config = dict(
    arch='resmlp',
    horizontal_flip=True,
    method='simmim',
    loss='l1',
    norm_position='pre',
    experts_per_token=2,
    muon_scale='match_rms_adamw',
    lr=0.0034,
    nesterov=True,
    adamw_lr_other_params=0.00086,
    batch_size=128,
    epochs=50.3,
)
Rows from block 8 of a small masked image model, named by matrix and row number. Rows with one number belong to one neuron. Each number is 128 + 24 x the weight over its row's rms, rounded and kept within 0 to 255. All counts start at 0. Numbers have three digits each. After the name is the row's rms in percent of the matrix's.
After each neuron's rows are labels from the 100 images, of 14976, where the neuron reaches its largest size: "top examples" is what is common among them. Only what is clearly more common there than usual is listed. The data: aerial photos of the United States (SatlasPretrain). In brackets: how many of the 100.
# gate: MLP gate (model.blocks.8.mlp.gate.weight, 672x256), inputs 86-171
# fc1: MLP up (model.blocks.8.mlp.fc1.weight, 672x256), inputs 86-171
# fc2: MLP down (model.blocks.8.mlp.fc2.weight, 256x672, transposed), outputs 86-171

gate.244 099:129106124089153102126103144113113135123129136136133107118142152110153124140089109161120146127132110124135133121139143101086160107092148143126100145123160154153146148125085095148116118125115130175097120099080084108151102138124060126116166133162125121135118105
fc1.244 099:146150125128126149142138115161084104125128142164078113143111124064105163140153137105159122148123155156131106138154129158166131103161187141194065154133173165153113134091147139101112147149160141116134137148104101098140132128147132127132099132147114130123124153
fc2.244 096:126109124141125130134116135179135150146162148138073098141149114108142121148158130087103093109132150104117113088110156139117117164117161102074120121132182128139118155159130128120144127154102138131162128103156137168132119120117099138118112143116126148081127129
top examples: crop field (29)

gate.589 080:123102124107140141108150147165095098093185128126126083136109096148101157204109088137129086141094107164153108132140162151112090147166105128124104127164101117136177183132155142137153165102157118104130131098114147120138130109115178133124116137105088112110137092
fc1.589 090:101188125101117119144172109135128131142130096121144142150119117152132168152107145113153140104105145129157096148151110132136107123131153115136103170123061112129114129148143134121100153114088090079153110141157106099092127122124110161135140137150130160117127131
fc2.589 084:107134148136149112139139137082116150127126138154116143122114124157146100136125177055121110147127137143133118114141135102124121124106112096133117097165103141135115116138147132144135106106134138204153107118097137135126121159131144129103117150137119141141160109
top examples: crop field (43)

gate.338 094:144110126097143119160162096118129148149154123133109108109163128143114145122116096094116147198153105132165104145168118145163129142128092111088150099127141143141088119117161067094098094122129098152112162123135117116152139117158104133139141100127094134115120153
fc1.338 078:126119105094119116098146190163134127122138134136156094101119117124126141140110088153142099119150148139086130116166149147115115167153152093120124101130147106130154117095153094106130119125129100095121103120121112126123142155105137143109102140108123069106058093
fc2.338 103:143108143170106104134124162136106123132138119108115137150081140160116097130129140129166104112163166159113117150132142121103133139110133147138103111111104131121133105163116163146162131159137110145156126122141108155092150146124102131135120166102139112122118124
top examples: crop field (36)

gate.315 105:118155136157153108104155182147117121127168113148130135118140118112114136145153112168116138092116137108114103125158130149083133135162120097098187098164107172181151163113142100132172142131128148164141138159124131135118136063132118129152126156111136120105187132
fc1.315 094:156182099180100147179150116100101113124093131155117123135126159097117119123135156142086145154124107111134114146107117111100098145100142083149140133182111149170126144138129110135123118097141099179133096112125194093167117115172156132135131107141145112145171113
fc2.315 092:132117117146077099127105121177131112134129141105126094164146117142136185136139143141094125158128149149152154111121148130112148132125142220153149150143154105159133117109125131082126125097094087110114069121142171114123123145107121099121106133121118121104111130
top examples: building (73)

gate.281 072:140139129099167118113125112133156149175133128151142130140151055174161135106138110115130152175128148139182119117113152119099115130158158105080116124123140122206129196147186128100132123136067120117124150127101156130128126129138075166159108131103117120094142134
fc1.281 072:137141150074104116157144136175127111116149144160175122151086152111137150125106137127163125099124153127114117098128147113113094114124137084136109148133109131148147154119143168098148143146110134106145130130107103137087098139134085118125121141148145082128072137
fc2.281 081:145131128139120134130125102141115122079154157121123113136105123137118118114103137135094127105138168118123133154131118109117144152088145161133136139136109109123140102128076123137158150151112112166142133134125101146074139122113122108096161125103100139093138132
top examples: crop field (44)

gate.19 107:138134127117127192125130118141121111122157141166137173168081143115145147091148135140108130084156153095092140079126104074123121134141137135123135142143140104078135116115116124138124124079142149145107136137111119120150134153115165077116120126131179179145154126
fc1.19 077:141151105092175153169145102126127101151152107119120091161141104137170143103145153099111135153073124134115117082139116142151176127101108162135161155106139076119099146141159048180058133130138175125136149087150126154139105120104160154144081118114103133127112109
fc2.19 098:120139127135125158147111166115108144177118151117122140136117166120183146130115173138136088170157126166151127117153163171140114133110113140123096166130140109128116141135165090150075108098100123140144146152107140136127126128154149127151155097091080179121102136
top examples: building (91)

gate.297 102:114115127123098138130111093189107109085117143130176141154135115153108120141127102137100128108105086121154101169142137107105135185119102099138073139147138115128109177139173097139142151127103100117093147097147124153119133147129174132101101176120120119134136138
fc1.297 104:108126101129172159106136108103140116116114114069063099142123126114105110128154073129158122120114152099101150159151109100101138155144118188104137140148148139113161105157120110118133110088124147110144116121179098133122148156135122149092088095126141151138124156
fc2.297 100:137130098158118128120137113125122118177100124153132122118116114124082115127144120111178139166150167162165159147111110132131122095099144184115142158100145105135141091102107143136144117111140133100106141126124143095137104117156115148162106109172129107115121102
top examples: crop field (34)

gate.511 097:130163143118137120152113111139111169130106090125134116143121127131134084149163130174122177159121119153132183138100155123108116103164126108119079110107137141178151141125130095123146108099157116139157088132097166115102123098120126154115108099125161132160136112
fc1.511 104:161144064092121118120080115167106126121126109149134150177116129168129067158099127129130151126101141123137133146136113166113126101186093127087117114079102152190135154124121131135168109091143130125151102147112150125137092103144076107099102114165147151122161101
fc2.511 091:159152103153164111121130157143145146154130144094113140086119121150153117107126140075157141123140137095124160105120128117098112104119141177163116096164079152128147148151141121109160043136117127174117097114106130167126113172120139143147105136125126166146120130
top examples: crop field (38)

gate.49 086:132142139097109169140159102063108142138102159096067140090157122106168129155129118118139169099165096146134122088116108154110143132145184151173142147166109138089146116127144101144126145107147146119139093150143130101112100129168120137154121085121156168129134162
fc1.49 093:121136118041169117098129121118171115147102170118170105167070127132122180099108152128138107116169106133160129093161112129118119127119130124147112164095178138126160116108112123114147088109115116147125136150105137150129108134153133121096152149119135138142097141
fc2.49 089:145127143126139108164119117142088094084150150115128124106115120145100120142116106145149100139130115137138141141132145111131108153123152091126133119114153130160155103141119094105172104151109115135138140138110127140154126114126139100150131119120148137122100140
top examples: building (93)

gate.138 081:145179134144097131123120097113120141080162092159126119103124151129184101147150129170135130147124155143124138170116142140103166151131118137131175122127132138117165106115119132137173138142120134082191096113146129098086116050160095113149147123179178141114119124
fc1.138 075:121084162108155140074128181163111138142107130123129099121125121187121180127091135086117123117145101095156136149120121115146116123160135133096153143140149120092128097119128091117116130152155102160113155133141137157146160151145156112120137135116094165106137125
fc2.138 088:117094105136154157133146111105131123148128096127090136115136130150100105151091094152122163087196106148156108121150134161163126134133139175123097137119151110119106110098150130144134142106144134128135146094124066129146137071152156133133137116205142121123122098
top examples: building (90)

gate.155 115:135102123123082147129140107152163144113152136121103155099111093133151159133128108114130167142059128141116124106107135150107125188132130131131125093109097141074111185082133097077136105175147120138127137132107147126102096126125132139133162088117147160160139125
fc1.155 113:163138128159166127136138152107142125116126099148151158109151149152138143124153120146115139100085152144142099168140143145121089171159114134164100118135098092075179084131113094133140125153126146115107114147176131155093158137125117136147128122112087091139097147
fc2.155 100:122145138128127142141107097151133093146116112132143108109114139133140156129122118133097164097073093096131108158146159139142157150117120095135041115136089083144110142120112145156151151095107147131112149143104124120128092154128149150138159126132097141059129140
top examples: building (97)

gate.544 100:145161127139136114163145114124128170124123102152118094137131112158131104142140137139122132118071111074135132129154141156124152126123109124148105155145169142162101114122121102124129118144147154170079111112114168145154105162109157116130142127138158159105138121
fc1.544 091:121144186158141164121119104086123109124100133107172146129145134159117127113103126140145152085111118095115108120093164135139093160130094167103200107122157133111143120143110143129147140169120142148102151141165117113113119120144167134150116124136097141101112132
fc2.544 095:124117156142125099082103139121103130146092113139164163137077069126088140095121106124115101167116143138133154157103104154143146156142164117168118107088111083135142135151092149144107105119137127155125095083191110154121104106162120146120142124133118154135133105
top examples: crop field (34)

gate.214 121:146115103124131108118039082130156071124171159133156135121148140156136118122099108146129115145142101136079114134133160150126150147115169119089125110138191101126134090127140125113119140140128137108145122157122134154151147138152143122119142153111127122119126134
fc1.214 113:132137117109132156120134090086114164170113130136155147145123132110132151108174148143117118189156130112110159091075158137140140132105163130161091105121145114116134145146165129131100137130141148116166129115101093149141154119149123145080116162135081089136121170
fc2.214 116:133132144150121155119123110126137108157099109113089125138117091129131098082157151143124145126119115101111147141130097141103100150131085123178135099134126104129080116158098169158113145117125102099083102119125145150069100101127121116109086112118067160091150137
top examples: crop field (35)

gate.415 124:084173107152115139139208117108149105126110132114146113144097136130125092121137140145138102121150146102106161087136110175117112117121080103168067141129125146069143116115135127171142115118076146119138112128145131124111103156135152131183162131102106077133095132
fc1.415 117:142101161124136127128110148145132068150132137140172143123158120119141150144136073118092116145156162133121167122126132163149112111079164091108060148139098137134117110124123151116120135133100121147138122110116105130125132124191107126134136173126118112130125109
fc2.415 099:119123123144117112115160108139156131125109094168125133142101134151090079073116145161128151129144098131101144172128128151119108095129133144093104158145122086151151092105132134110143185120098160107096136112083061126131113130164149120116185115124155108107095102
top examples: building (84)

gate.177 119:163119138090103118130142115106109113126131141121147137153158156135156132108132141097113135139117142051108138174144117123129127153143127153083110130151146108138136149135116096141139149137110154048138106133116149133144130107112070131104137131118169083133129107
fc1.177 101:094100140174144106122140157139119153143134164141176138117135123131138151147176143158132139113126141122122181128095132102152127098140137131127157133090161109123121108124125101097129133127143092120108085143165141136125118125140123136138133166164109155132098131
fc2.177 094:154141088129134154132172116149152137149154158136162106103151110159128133162155157114120120144130091134137109142133106125118102168119109170130154118150167139132122120143116121097116130148164126131160086157133147149150111153133141149146091102177149120088110100
top examples: building (97)

gate.62 084:141182126145112135140129104150116124120147172106087147124149061091111134129133119097131115128115118120104124152142150132120091143086173127145115137155158119134081128095133124140157116131120076125113163123125129180121132126116163129144116099139123130117115162
fc1.62 095:150113118143102145109111141101126110140151130128153163122128158100183154135148107098140150112114075104112118113145160165100083148146156123145148124140128112130145131086134168118120094142164141151157170167117137134131148113142128135120122097160093140098146135
fc2.62 095:136147143123145117138140136141099105134160129159104126133108137168101100137125128144106173131105172152105157124144128108119145137128127148134095104116095094138145152142121133132131146119146086137138124107168124121124118178130188136166121155108130111158147131
top examples: building (92)

gate.575 083:122114099135131170090097170136159130104111134118128124155151139110133131155130149103116131149092154113150113175151151114126095145156107148115151138149176181189107154109138126205093113146104134116157163131171127130168118101141193167143124117124110111130139127
fc1.575 088:180129107080137093116111133145061107147158148127098188170146134115141130126105093123117132126159105177123176124124100098172113129141105127102112120116100135127130151129151154059111131167125087140160110123103114103119112156154109101134130164112105141104110142
fc2.575 092:126076075138092077120115108096134136161139103121144128121136081150152120125121136108143098146159137156137144110106125109177117086131062094115126108102147138107101122136135142143104116127125127146165124081148125133136142141130124116153125110170135144117133116
top examples: building (68)

gate.89 102:166096097093118178114145127104159132132124127078130115120128097153086155182171145151124097145121132118162138097165132130120100113125117154100167143139097121150124108149111107164147109154104109114139126124143138152193138117109183134154125145140149122173096093
fc1.89 086:140133174148091154159116100118081151077118094130129132109092108127156137128142116145142122115130162121119108154124127095130100131143153162119094156124131126104157128105140140117159124126108143164127118110139115091119099139163136140100161120171140152081105117
fc2.89 091:119113123103132118148099149106135173135144134129103148154082114149108128146116160088150145146138136161131133126093101147126133136164115134130103112140138076129115130111107113107099125167130099175116119180159114181134095080158172154113144123139167126127082097
top examples: building (87)

gate.114 095:120125119104105099167102161125128135168135154115092139069137115103157161154155119134142134170098104169165141151130118109160162111142180125097159142156162092128121133122154166114092140085117121121178116138121143124095085125113171132161147153115121138154097089
fc1.114 077:149147168101146100145136112109167113137167110096111122124096129102123096149157137093150123147146141128111142154136099120110120120144164116125096096125109133122083147138159140114109129173158160141143080103153120143134129098130123128134102105122143153152102119
fc2.114 092:111135131131109105134140115100124113122140127119111156162109096161134086143078135111125118132120106140125101159135123130137127161145100108127120118112141160176120101124088113096109130122152128135131130085142164111133137134136095104133186125153133153141107115
top examples: building (77)

gate.173 089:162159153124154136129096132136168122107158094118147134144143122129148131105143129124151121103177119140136127145102147108146125116096108140084119113063151122129139122096090128120153118122172140171116137120100149136118130143097136122123159114116101188155153142
fc1.173 095:131172159127108122151118072111197143143118079144120098156182149119132147126128163139109151137152137089124139098098134172130125095088131124142129123112087133128114100121142077131100130126138121138142141122136139154122147124128120122118123164142118142121125096
fc2.173 086:132142089105084170155126173096167128168123123149118113094116112135141183126106158153130144146123089148105159130084114136108120131133131151133084121198119143113124121124109168113157079133120134144103097137171105135104156136165125140115152091121108140104123122
top examples: building (67)

gate.579 102:142135159110174113147146199104103167123143135187140091152132150125140105115111080131120152114132140099119130144143135161132163134098121093103124150102127088113158173144097144135123138141173141106167162066119161132147103137138139100108137156118120134113135107
fc1.579 095:148130168148163135083148173138100177136125153177125090140094160133160115106138084139104137112106156099111123143159144175138100150103118107141130153091132119124141144154102106138134109130152142094155158120132154157131137131109130109130144154135114062148132137
fc2.579 099:136105127156088133160096089127111129098154150172094178151176123121095140151135181116172131052147099141116116146107139104154141145103127118135096151112113121116161093158142152115112107123167113124143153119080157178155123145137169141119126115135151115098138134
top examples: building (85)