Weights of a small masked image model.
Data: 101725 training examples, 50.3 epochs.
Rows from block 6 of a small masked image model, named by matrix and row number. Rows with one number belong to one neuron. Each number is 50 + 15 x the weight over its row's rms, rounded and kept within 0 to 99. All counts start at 0.
After each neuron's rows are labels from the 100 images, of 14976, where the neuron reaches its largest size: "lies over" is the class under the peak; "responds to" is what is common among them. Only what is clearly more common there than usual is listed. The data: aerial photos of the United States (SatlasPretrain). In brackets: how many of the 100.
# gate: MLP gate (model.blocks.6.mlp.gate.weight, 672x256), inputs 192-255
# fc1: MLP up (model.blocks.6.mlp.fc1.weight, 672x256), inputs 192-255
# fc2: MLP down (model.blocks.6.mlp.fc2.weight, 256x672, transposed), outputs 192-255

gate.79:38 50 79 29 60 43 33 23 62 40 49 09 55 57 36 16 69 51 69 61 53 42 75 58 53 64 57 51 40 60 71 49 48 61 45 62 50 60 34 33 51 45 52 51 49 44 54 39 45 76 38 62 48 31 54 38 61 48 47 43 99 46 26 59
fc1.79:43 73 60 57 35 53 58 61 61 33 34 42 60 56 70 77 56 63 64 64 50 33 46 67 46 48 72 54 57 51 53 56 32 35 44 56 62 35 43 63 46 46 21 46 62 47 47 29 46 69 71 64 44 45 43 40 48 74 36 55 77 32 68 42
fc2.79:57 39 43 43 71 70 54 46 42 44 25 64 58 42 50 44 42 49 55 50 32 57 28 29 41 52 27 49 71 80 51 43 55 59 38 33 28 44 30 31 64 41 54 53 26 40 61 64 48 51 67 48 56 46 47 97 44 26 25 63 36 72 71 52
lies over: crop field (34)
responds to: crop field (36)

gate.68:43 43 56 42 60 72 54 73 40 32 45 69 29 37 75 35 53 32 26 71 60 52 53 43 46 81 44 64 46 49 30 54 40 50 35 40 78 47 28 22 40 55 66 48 36 56 50 67 41 69 53 44 61 74 65 50 41 69 35 40 86 46 33 51
fc1.68:91 44 38 50 54 41 71 58 71 42 57 53 40 45 36 65 44 44 18 40 34 64 70 77 53 36 68 26 20 67 59 44 52 58 66 62 55 70 72 78 52 36 57 33 65 50 57 69 43 61 49 53 67 47 51 55 47 72 38 59 43 45 45 64
fc2.68:60 59 54 31 63 30 65 63 15 60 40 33 54 44 48 40 43 41 01 43 24 36 71 67 53 23 12 63 27 24 55 63 40 34 47 54 22 74 62 54 34 50 71 43 48 52 43 45 45 60 45 46 40 46 72 49 55 28 59 48 51 61 14 67
lies over: crop field (32)
responds to: crop field (33)

gate.298:78 68 48 21 62 46 82 42 49 23 24 56 56 21 67 44 32 37 50 23 65 37 39 72 43 78 79 62 63 42 52 38 27 75 66 50 50 46 55 72 28 76 25 55 48 63 37 71 49 53 52 54 33 54 78 40 30 64 50 37 72 64 35 31
fc1.298:56 28 68 66 56 54 55 48 41 51 68 43 47 81 64 61 34 24 47 33 52 58 51 71 41 31 46 72 40 39 44 68 24 09 20 19 74 56 69 66 57 50 77 48 54 47 60 53 49 22 70 36 87 49 75 65 48 29 52 54 55 38 44 44
fc2.298:63 48 50 49 60 43 57 60 54 57 67 57 58 32 39 43 29 36 63 50 33 21 44 07 70 36 44 59 80 52 56 58 14 53 19 61 40 55 47 48 39 33 43 46 59 46 41 87 48 67 42 55 57 69 40 67 41 66 43 44 46 31 50 55
lies over: building (27)
responds to: building (91)

gate.127:38 46 50 32 56 51 27 47 28 20 53 06 20 51 36 64 37 58 42 56 01 36 54 69 56 49 51 45 31 59 48 56 60 41 46 29 38 41 50 65 58 79 58 34 28 82 40 45 62 54 79 66 41 50 43 56 43 50 56 43 34 55 55 59
fc1.127:66 40 42 44 54 35 49 38 75 96 39 79 40 48 52 37 56 57 48 76 31 62 34 36 36 55 44 46 54 35 46 56 44 34 49 62 80 58 59 49 70 67 47 28 50 52 78 60 35 16 52 66 56 65 44 45 49 41 47 49 51 46 55 32
fc2.127:33 66 57 22 65 56 52 35 25 42 74 10 53 41 37 64 33 45 73 45 30 45 58 55 38 77 46 76 25 31 48 69 38 56 62 51 70 41 46 60 67 31 30 28 40 79 23 71 52 48 59 42 32 56 55 49 30 56 64 58 18 65 52 70
lies over: crop field (27)
responds to: crop field (29)

gate.331:51 33 51 54 79 66 26 57 35 46 71 46 68 27 41 28 45 37 32 44 56 21 67 76 57 62 46 41 41 64 40 52 52 69 27 75 32 34 53 73 40 55 48 76 59 46 45 54 49 52 38 44 86 63 52 79 62 53 23 46 39 64 35 83
fc1.331:53 29 40 52 43 48 18 46 52 42 36 68 19 62 58 63 55 63 65 25 35 34 41 50 88 99 57 38 55 58 42 37 35 63 52 63 43 59 22 40 51 53 55 48 43 47 53 49 41 55 26 59 34 41 72 57 34 58 68 47 70 76 65 33
fc2.331:63 64 50 43 86 51 56 50 43 36 66 30 44 31 44 70 65 75 34 64 53 14 47 71 40 23 43 57 26 62 59 55 64 50 12 51 39 24 15 57 44 38 58 53 57 37 43 54 49 55 49 64 53 56 34 44 62 54 43 23 52 55 25 66
lies over: crop field (43)
responds to: crop field (45)

gate.625:38 50 38 51 37 36 45 35 50 25 48 41 84 31 48 35 56 35 47 36 18 46 34 40 67 56 31 57 54 67 78 76 37 54 57 56 40 48 79 60 56 71 30 44 52 69 18 46 54 63 39 56 65 35 82 39 26 31 20 79 58 55 63 30
fc1.625:36 47 65 47 49 79 55 41 52 37 38 57 37 33 50 62 47 52 65 35 42 42 38 63 33 57 35 79 75 60 23 48 38 58 42 86 55 47 66 69 55 46 35 79 63 53 30 41 62 46 58 47 25 27 40 57 64 69 56 51 42 36 61 26
fc2.625:32 54 69 49 26 40 57 42 63 35 44 51 58 27 68 38 45 53 34 18 65 39 58 29 59 12 84 60 40 51 26 42 37 47 81 30 50 60 46 49 49 57 45 39 43 47 31 85 53 62 69 46 47 24 48 67 67 26 41 77 53 57 58 74
lies over: building (48)
responds to: building (98)

gate.416:54 84 67 45 63 58 76 43 43 69 47 65 32 34 51 27 57 80 48 38 46 23 25 32 39 64 65 52 54 86 57 53 30 53 39 46 32 43 53 77 49 26 39 49 68 49 42 42 49 48 62 62 62 34 60 26 62 31 08 33 45 30 47 44
fc1.416:27 72 52 25 54 41 19 57 45 26 43 69 53 35 54 55 68 60 66 40 70 55 62 34 60 49 37 23 66 50 46 61 36 56 64 41 46 45 73 48 72 78 43 47 58 44 77 28 60 60 50 41 31 64 38 39 32 58 55 81 50 66 45 58
fc2.416:54 48 62 40 70 51 52 34 29 69 49 49 59 50 71 55 58 61 43 65 56 49 66 43 60 50 65 49 26 35 63 63 22 32 45 59 53 56 65 53 40 31 49 49 40 60 47 49 56 22 46 43 48 54 54 81 52 47 68 75 55 70 45 41
lies over: crop field (29)
responds to: crop field (31)

gate.542:63 52 62 37 52 44 54 44 50 79 61 34 64 44 53 52 64 53 37 37 49 56 48 78 70 33 49 37 37 54 37 41 63 41 61 66 61 45 72 72 33 26 63 67 47 35 18 83 34 63 41 72 50 31 60 70 55 54 42 33 45 65 31 48
fc1.542:72 41 21 61 55 41 52 63 37 59 60 46 00 48 64 37 52 28 74 65 52 52 52 48 58 83 53 36 47 49 50 47 25 56 59 41 54 67 74 53 23 26 53 55 48 43 28 38 49 44 33 69 36 45 60 57 51 65 38 32 48 42 23 47
fc2.542:49 30 38 48 55 62 57 60 52 33 49 45 52 68 55 48 58 33 54 33 51 65 59 49 56 54 48 43 51 55 64 68 37 52 70 52 61 75 72 59 14 43 70 46 53 39 52 55 57 35 31 53 59 43 81 49 61 39 62 61 67 33 27 36
lies over: crop field (43)
responds to: crop field (45)

gate.459:49 39 56 32 78 38 62 41 26 45 26 61 52 32 56 39 53 45 48 30 51 50 57 10 67 68 40 42 56 49 39 47 71 59 35 36 51 28 46 47 42 61 63 19 63 41 63 55 57 86 55 49 42 71 61 66 57 63 34 54 55 52 51 59
fc1.459:48 56 47 42 42 49 48 64 55 50 73 38 78 61 57 47 38 40 69 56 70 47 37 36 43 43 54 44 70 15 54 30 47 43 72 52 55 40 85 64 44 38 66 78 57 58 61 41 46 47 20 33 69 34 50 26 40 58 36 45 42 25 56 20
fc2.459:42 49 38 40 69 32 56 50 43 35 72 26 95 66 40 51 27 87 42 50 44 49 21 34 46 30 48 41 45 48 27 88 51 40 52 36 59 45 39 37 53 47 57 54 51 43 59 50 41 49 43 33 54 31 33 57 69 36 40 71 32 47 35 39
lies over: crop field (46)
responds to: crop field (49)

gate.411:50 44 55 41 62 51 55 44 37 31 65 75 76 51 50 63 55 54 49 44 49 56 37 58 62 42 60 43 23 44 65 30 43 46 49 51 62 62 69 69 40 33 52 66 71 18 28 42 62 30 50 36 43 39 32 73 59 41 19 71 48 51 49 72
fc1.411:70 41 62 51 42 66 41 48 43 42 42 66 51 69 61 53 17 63 31 37 55 33 60 57 41 41 81 47 51 32 54 58 53 37 68 53 49 35 45 43 47 51 47 30 40 22 50 24 71 22 46 47 70 44 53 35 31 42 56 64 40 34 57 63
fc2.411:14 46 59 70 54 45 34 40 54 47 32 41 63 52 64 21 51 38 56 49 60 71 34 72 50 52 55 43 09 64 43 38 70 62 54 52 38 43 37 27 50 39 65 44 80 52 50 58 29 45 73 47 22 43 69 86 62 55 42 60 43 38 48 56
lies over: building (31)
responds to: building (92)

gate.107:65 48 19 43 51 49 60 62 39 42 65 65 57 59 44 11 57 40 65 65 60 46 36 31 64 54 41 64 57 47 58 55 41 32 80 32 17 32 50 36 56 54 41 39 49 55 32 45 70 56 81 60 36 47 54 74 48 64 34 98 67 42 25 59
fc1.107:77 30 78 71 80 59 50 52 57 72 57 45 40 35 37 56 50 62 53 29 61 89 63 40 55 60 59 54 61 45 53 20 56 67 75 20 34 47 67 48 05 59 34 33 38 45 60 43 69 39 81 41 52 45 46 42 42 50 59 66 40 64 74 34
fc2.107:44 59 65 58 33 61 51 52 49 43 42 47 26 24 61 38 45 46 45 25 66 73 49 44 12 49 58 49 40 44 42 08 44 43 60 62 50 27 49 50 59 59 71 54 46 41 33 68 43 45 22 51 65 43 45 49 36 43 52 49 40 50 72 70
lies over: building (33)
responds to: building (76)

gate.565:60 32 70 55 73 36 72 23 36 79 53 75 48 55 27 51 55 39 39 59 63 47 66 39 49 44 54 26 39 50 53 38 58 62 67 43 67 51 43 44 61 47 97 57 41 50 16 78 26 51 23 43 39 34 47 59 37 56 43 61 83 63 65 35
fc1.565:37 71 28 59 33 54 48 34 48 46 66 59 27 84 48 52 39 52 46 36 36 44 56 36 41 47 41 55 45 50 37 45 55 45 71 49 46 60 44 39 83 50 36 51 55 53 62 34 33 58 69 65 49 58 56 34 66 81 47 49 31 52 79 66
fc2.565:47 57 25 91 23 56 44 41 82 46 84 38 25 48 37 41 37 70 42 45 34 71 64 56 42 75 47 58 55 42 35 12 62 52 49 66 43 37 45 45 79 48 52 53 55 39 58 44 53 50 79 56 37 50 53 56 47 81 52 25 42 56 70 53
lies over: crop field (42)
responds to: crop field (46)

gate.451:63 41 48 41 37 30 55 69 44 36 47 52 31 74 67 60 60 62 52 34 60 70 44 49 71 35 59 18 30 67 32 24 53 48 89 40 32 59 66 45 70 41 32 49 58 55 52 76 64 20 70 51 34 73 45 62 38 63 05 39 71 61 49 55
fc1.451:29 64 74 43 53 65 60 56 48 50 22 46 42 53 56 27 39 49 43 47 22 67 40 48 58 61 52 46 77 62 35 69 52 69 51 77 40 43 40 57 76 60 60 56 45 24 40 51 30 45 33 83 61 46 37 08 51 34 57 55 35 49 57 72
fc2.451:50 65 21 46 32 64 59 50 39 52 53 57 61 52 64 38 66 58 37 28 48 53 76 59 48 75 18 54 40 48 99 60 43 58 99 60 59 49 46 64 32 47 35 29 53 67 43 60 44 52 49 38 68 43 41 43 70 74 47 36 66 76 58 27
lies over: crop field (40)
responds to: crop field (44)

gate.213:32 68 52 54 54 62 69 68 45 32 63 62 47 65 59 40 63 13 27 49 76 22 51 52 36 68 43 33 41 67 51 50 54 47 73 30 42 56 49 63 40 48 56 56 60 69 19 80 63 69 55 47 42 38 52 42 60 35 50 75 46 24 33 64
fc1.213:60 38 52 19 51 48 53 49 45 45 38 19 41 66 54 56 51 45 57 42 33 70 68 34 40 36 50 54 60 39 69 73 29 27 20 38 42 59 53 62 61 45 57 57 59 44 71 36 56 75 54 40 65 37 24 61 62 40 38 16 52 42 24 67
fc2.213:26 51 52 49 73 47 71 61 39 33 23 46 43 47 65 62 66 52 27 57 60 31 38 67 55 58 55 41 30 46 57 69 71 44 60 49 41 59 64 58 49 69 55 46 37 73 39 56 43 47 34 45 32 34 40 82 48 12 41 85 44 53 54 48
lies over: crop field (36)
responds to: crop field (37)

gate.186:51 23 28 44 42 75 45 31 53 58 58 66 55 54 60 36 79 44 66 49 37 64 39 32 50 61 60 34 69 36 55 90 54 60 43 61 66 35 75 48 47 60 59 28 40 37 36 59 47 73 52 50 24 76 61 69 50 69 44 38 57 47 20 70
fc1.186:33 45 30 58 50 90 40 30 36 33 34 57 59 46 59 48 04 21 56 65 48 71 38 53 54 60 07 35 18 43 78 51 23 56 54 41 55 79 74 39 64 34 59 54 49 63 79 50 60 48 68 64 47 52 55 51 64 63 33 43 42 55 51 42
fc2.186:57 62 54 37 36 78 65 42 44 71 73 66 47 59 62 38 26 33 83 50 57 42 54 48 69 55 38 32 21 41 81 65 16 78 64 31 30 56 52 53 23 36 38 45 43 79 84 52 58 63 54 64 72 44 54 70 57 61 63 75 24 57 04 56
lies over: crop field (32)
responds to: crop field (33)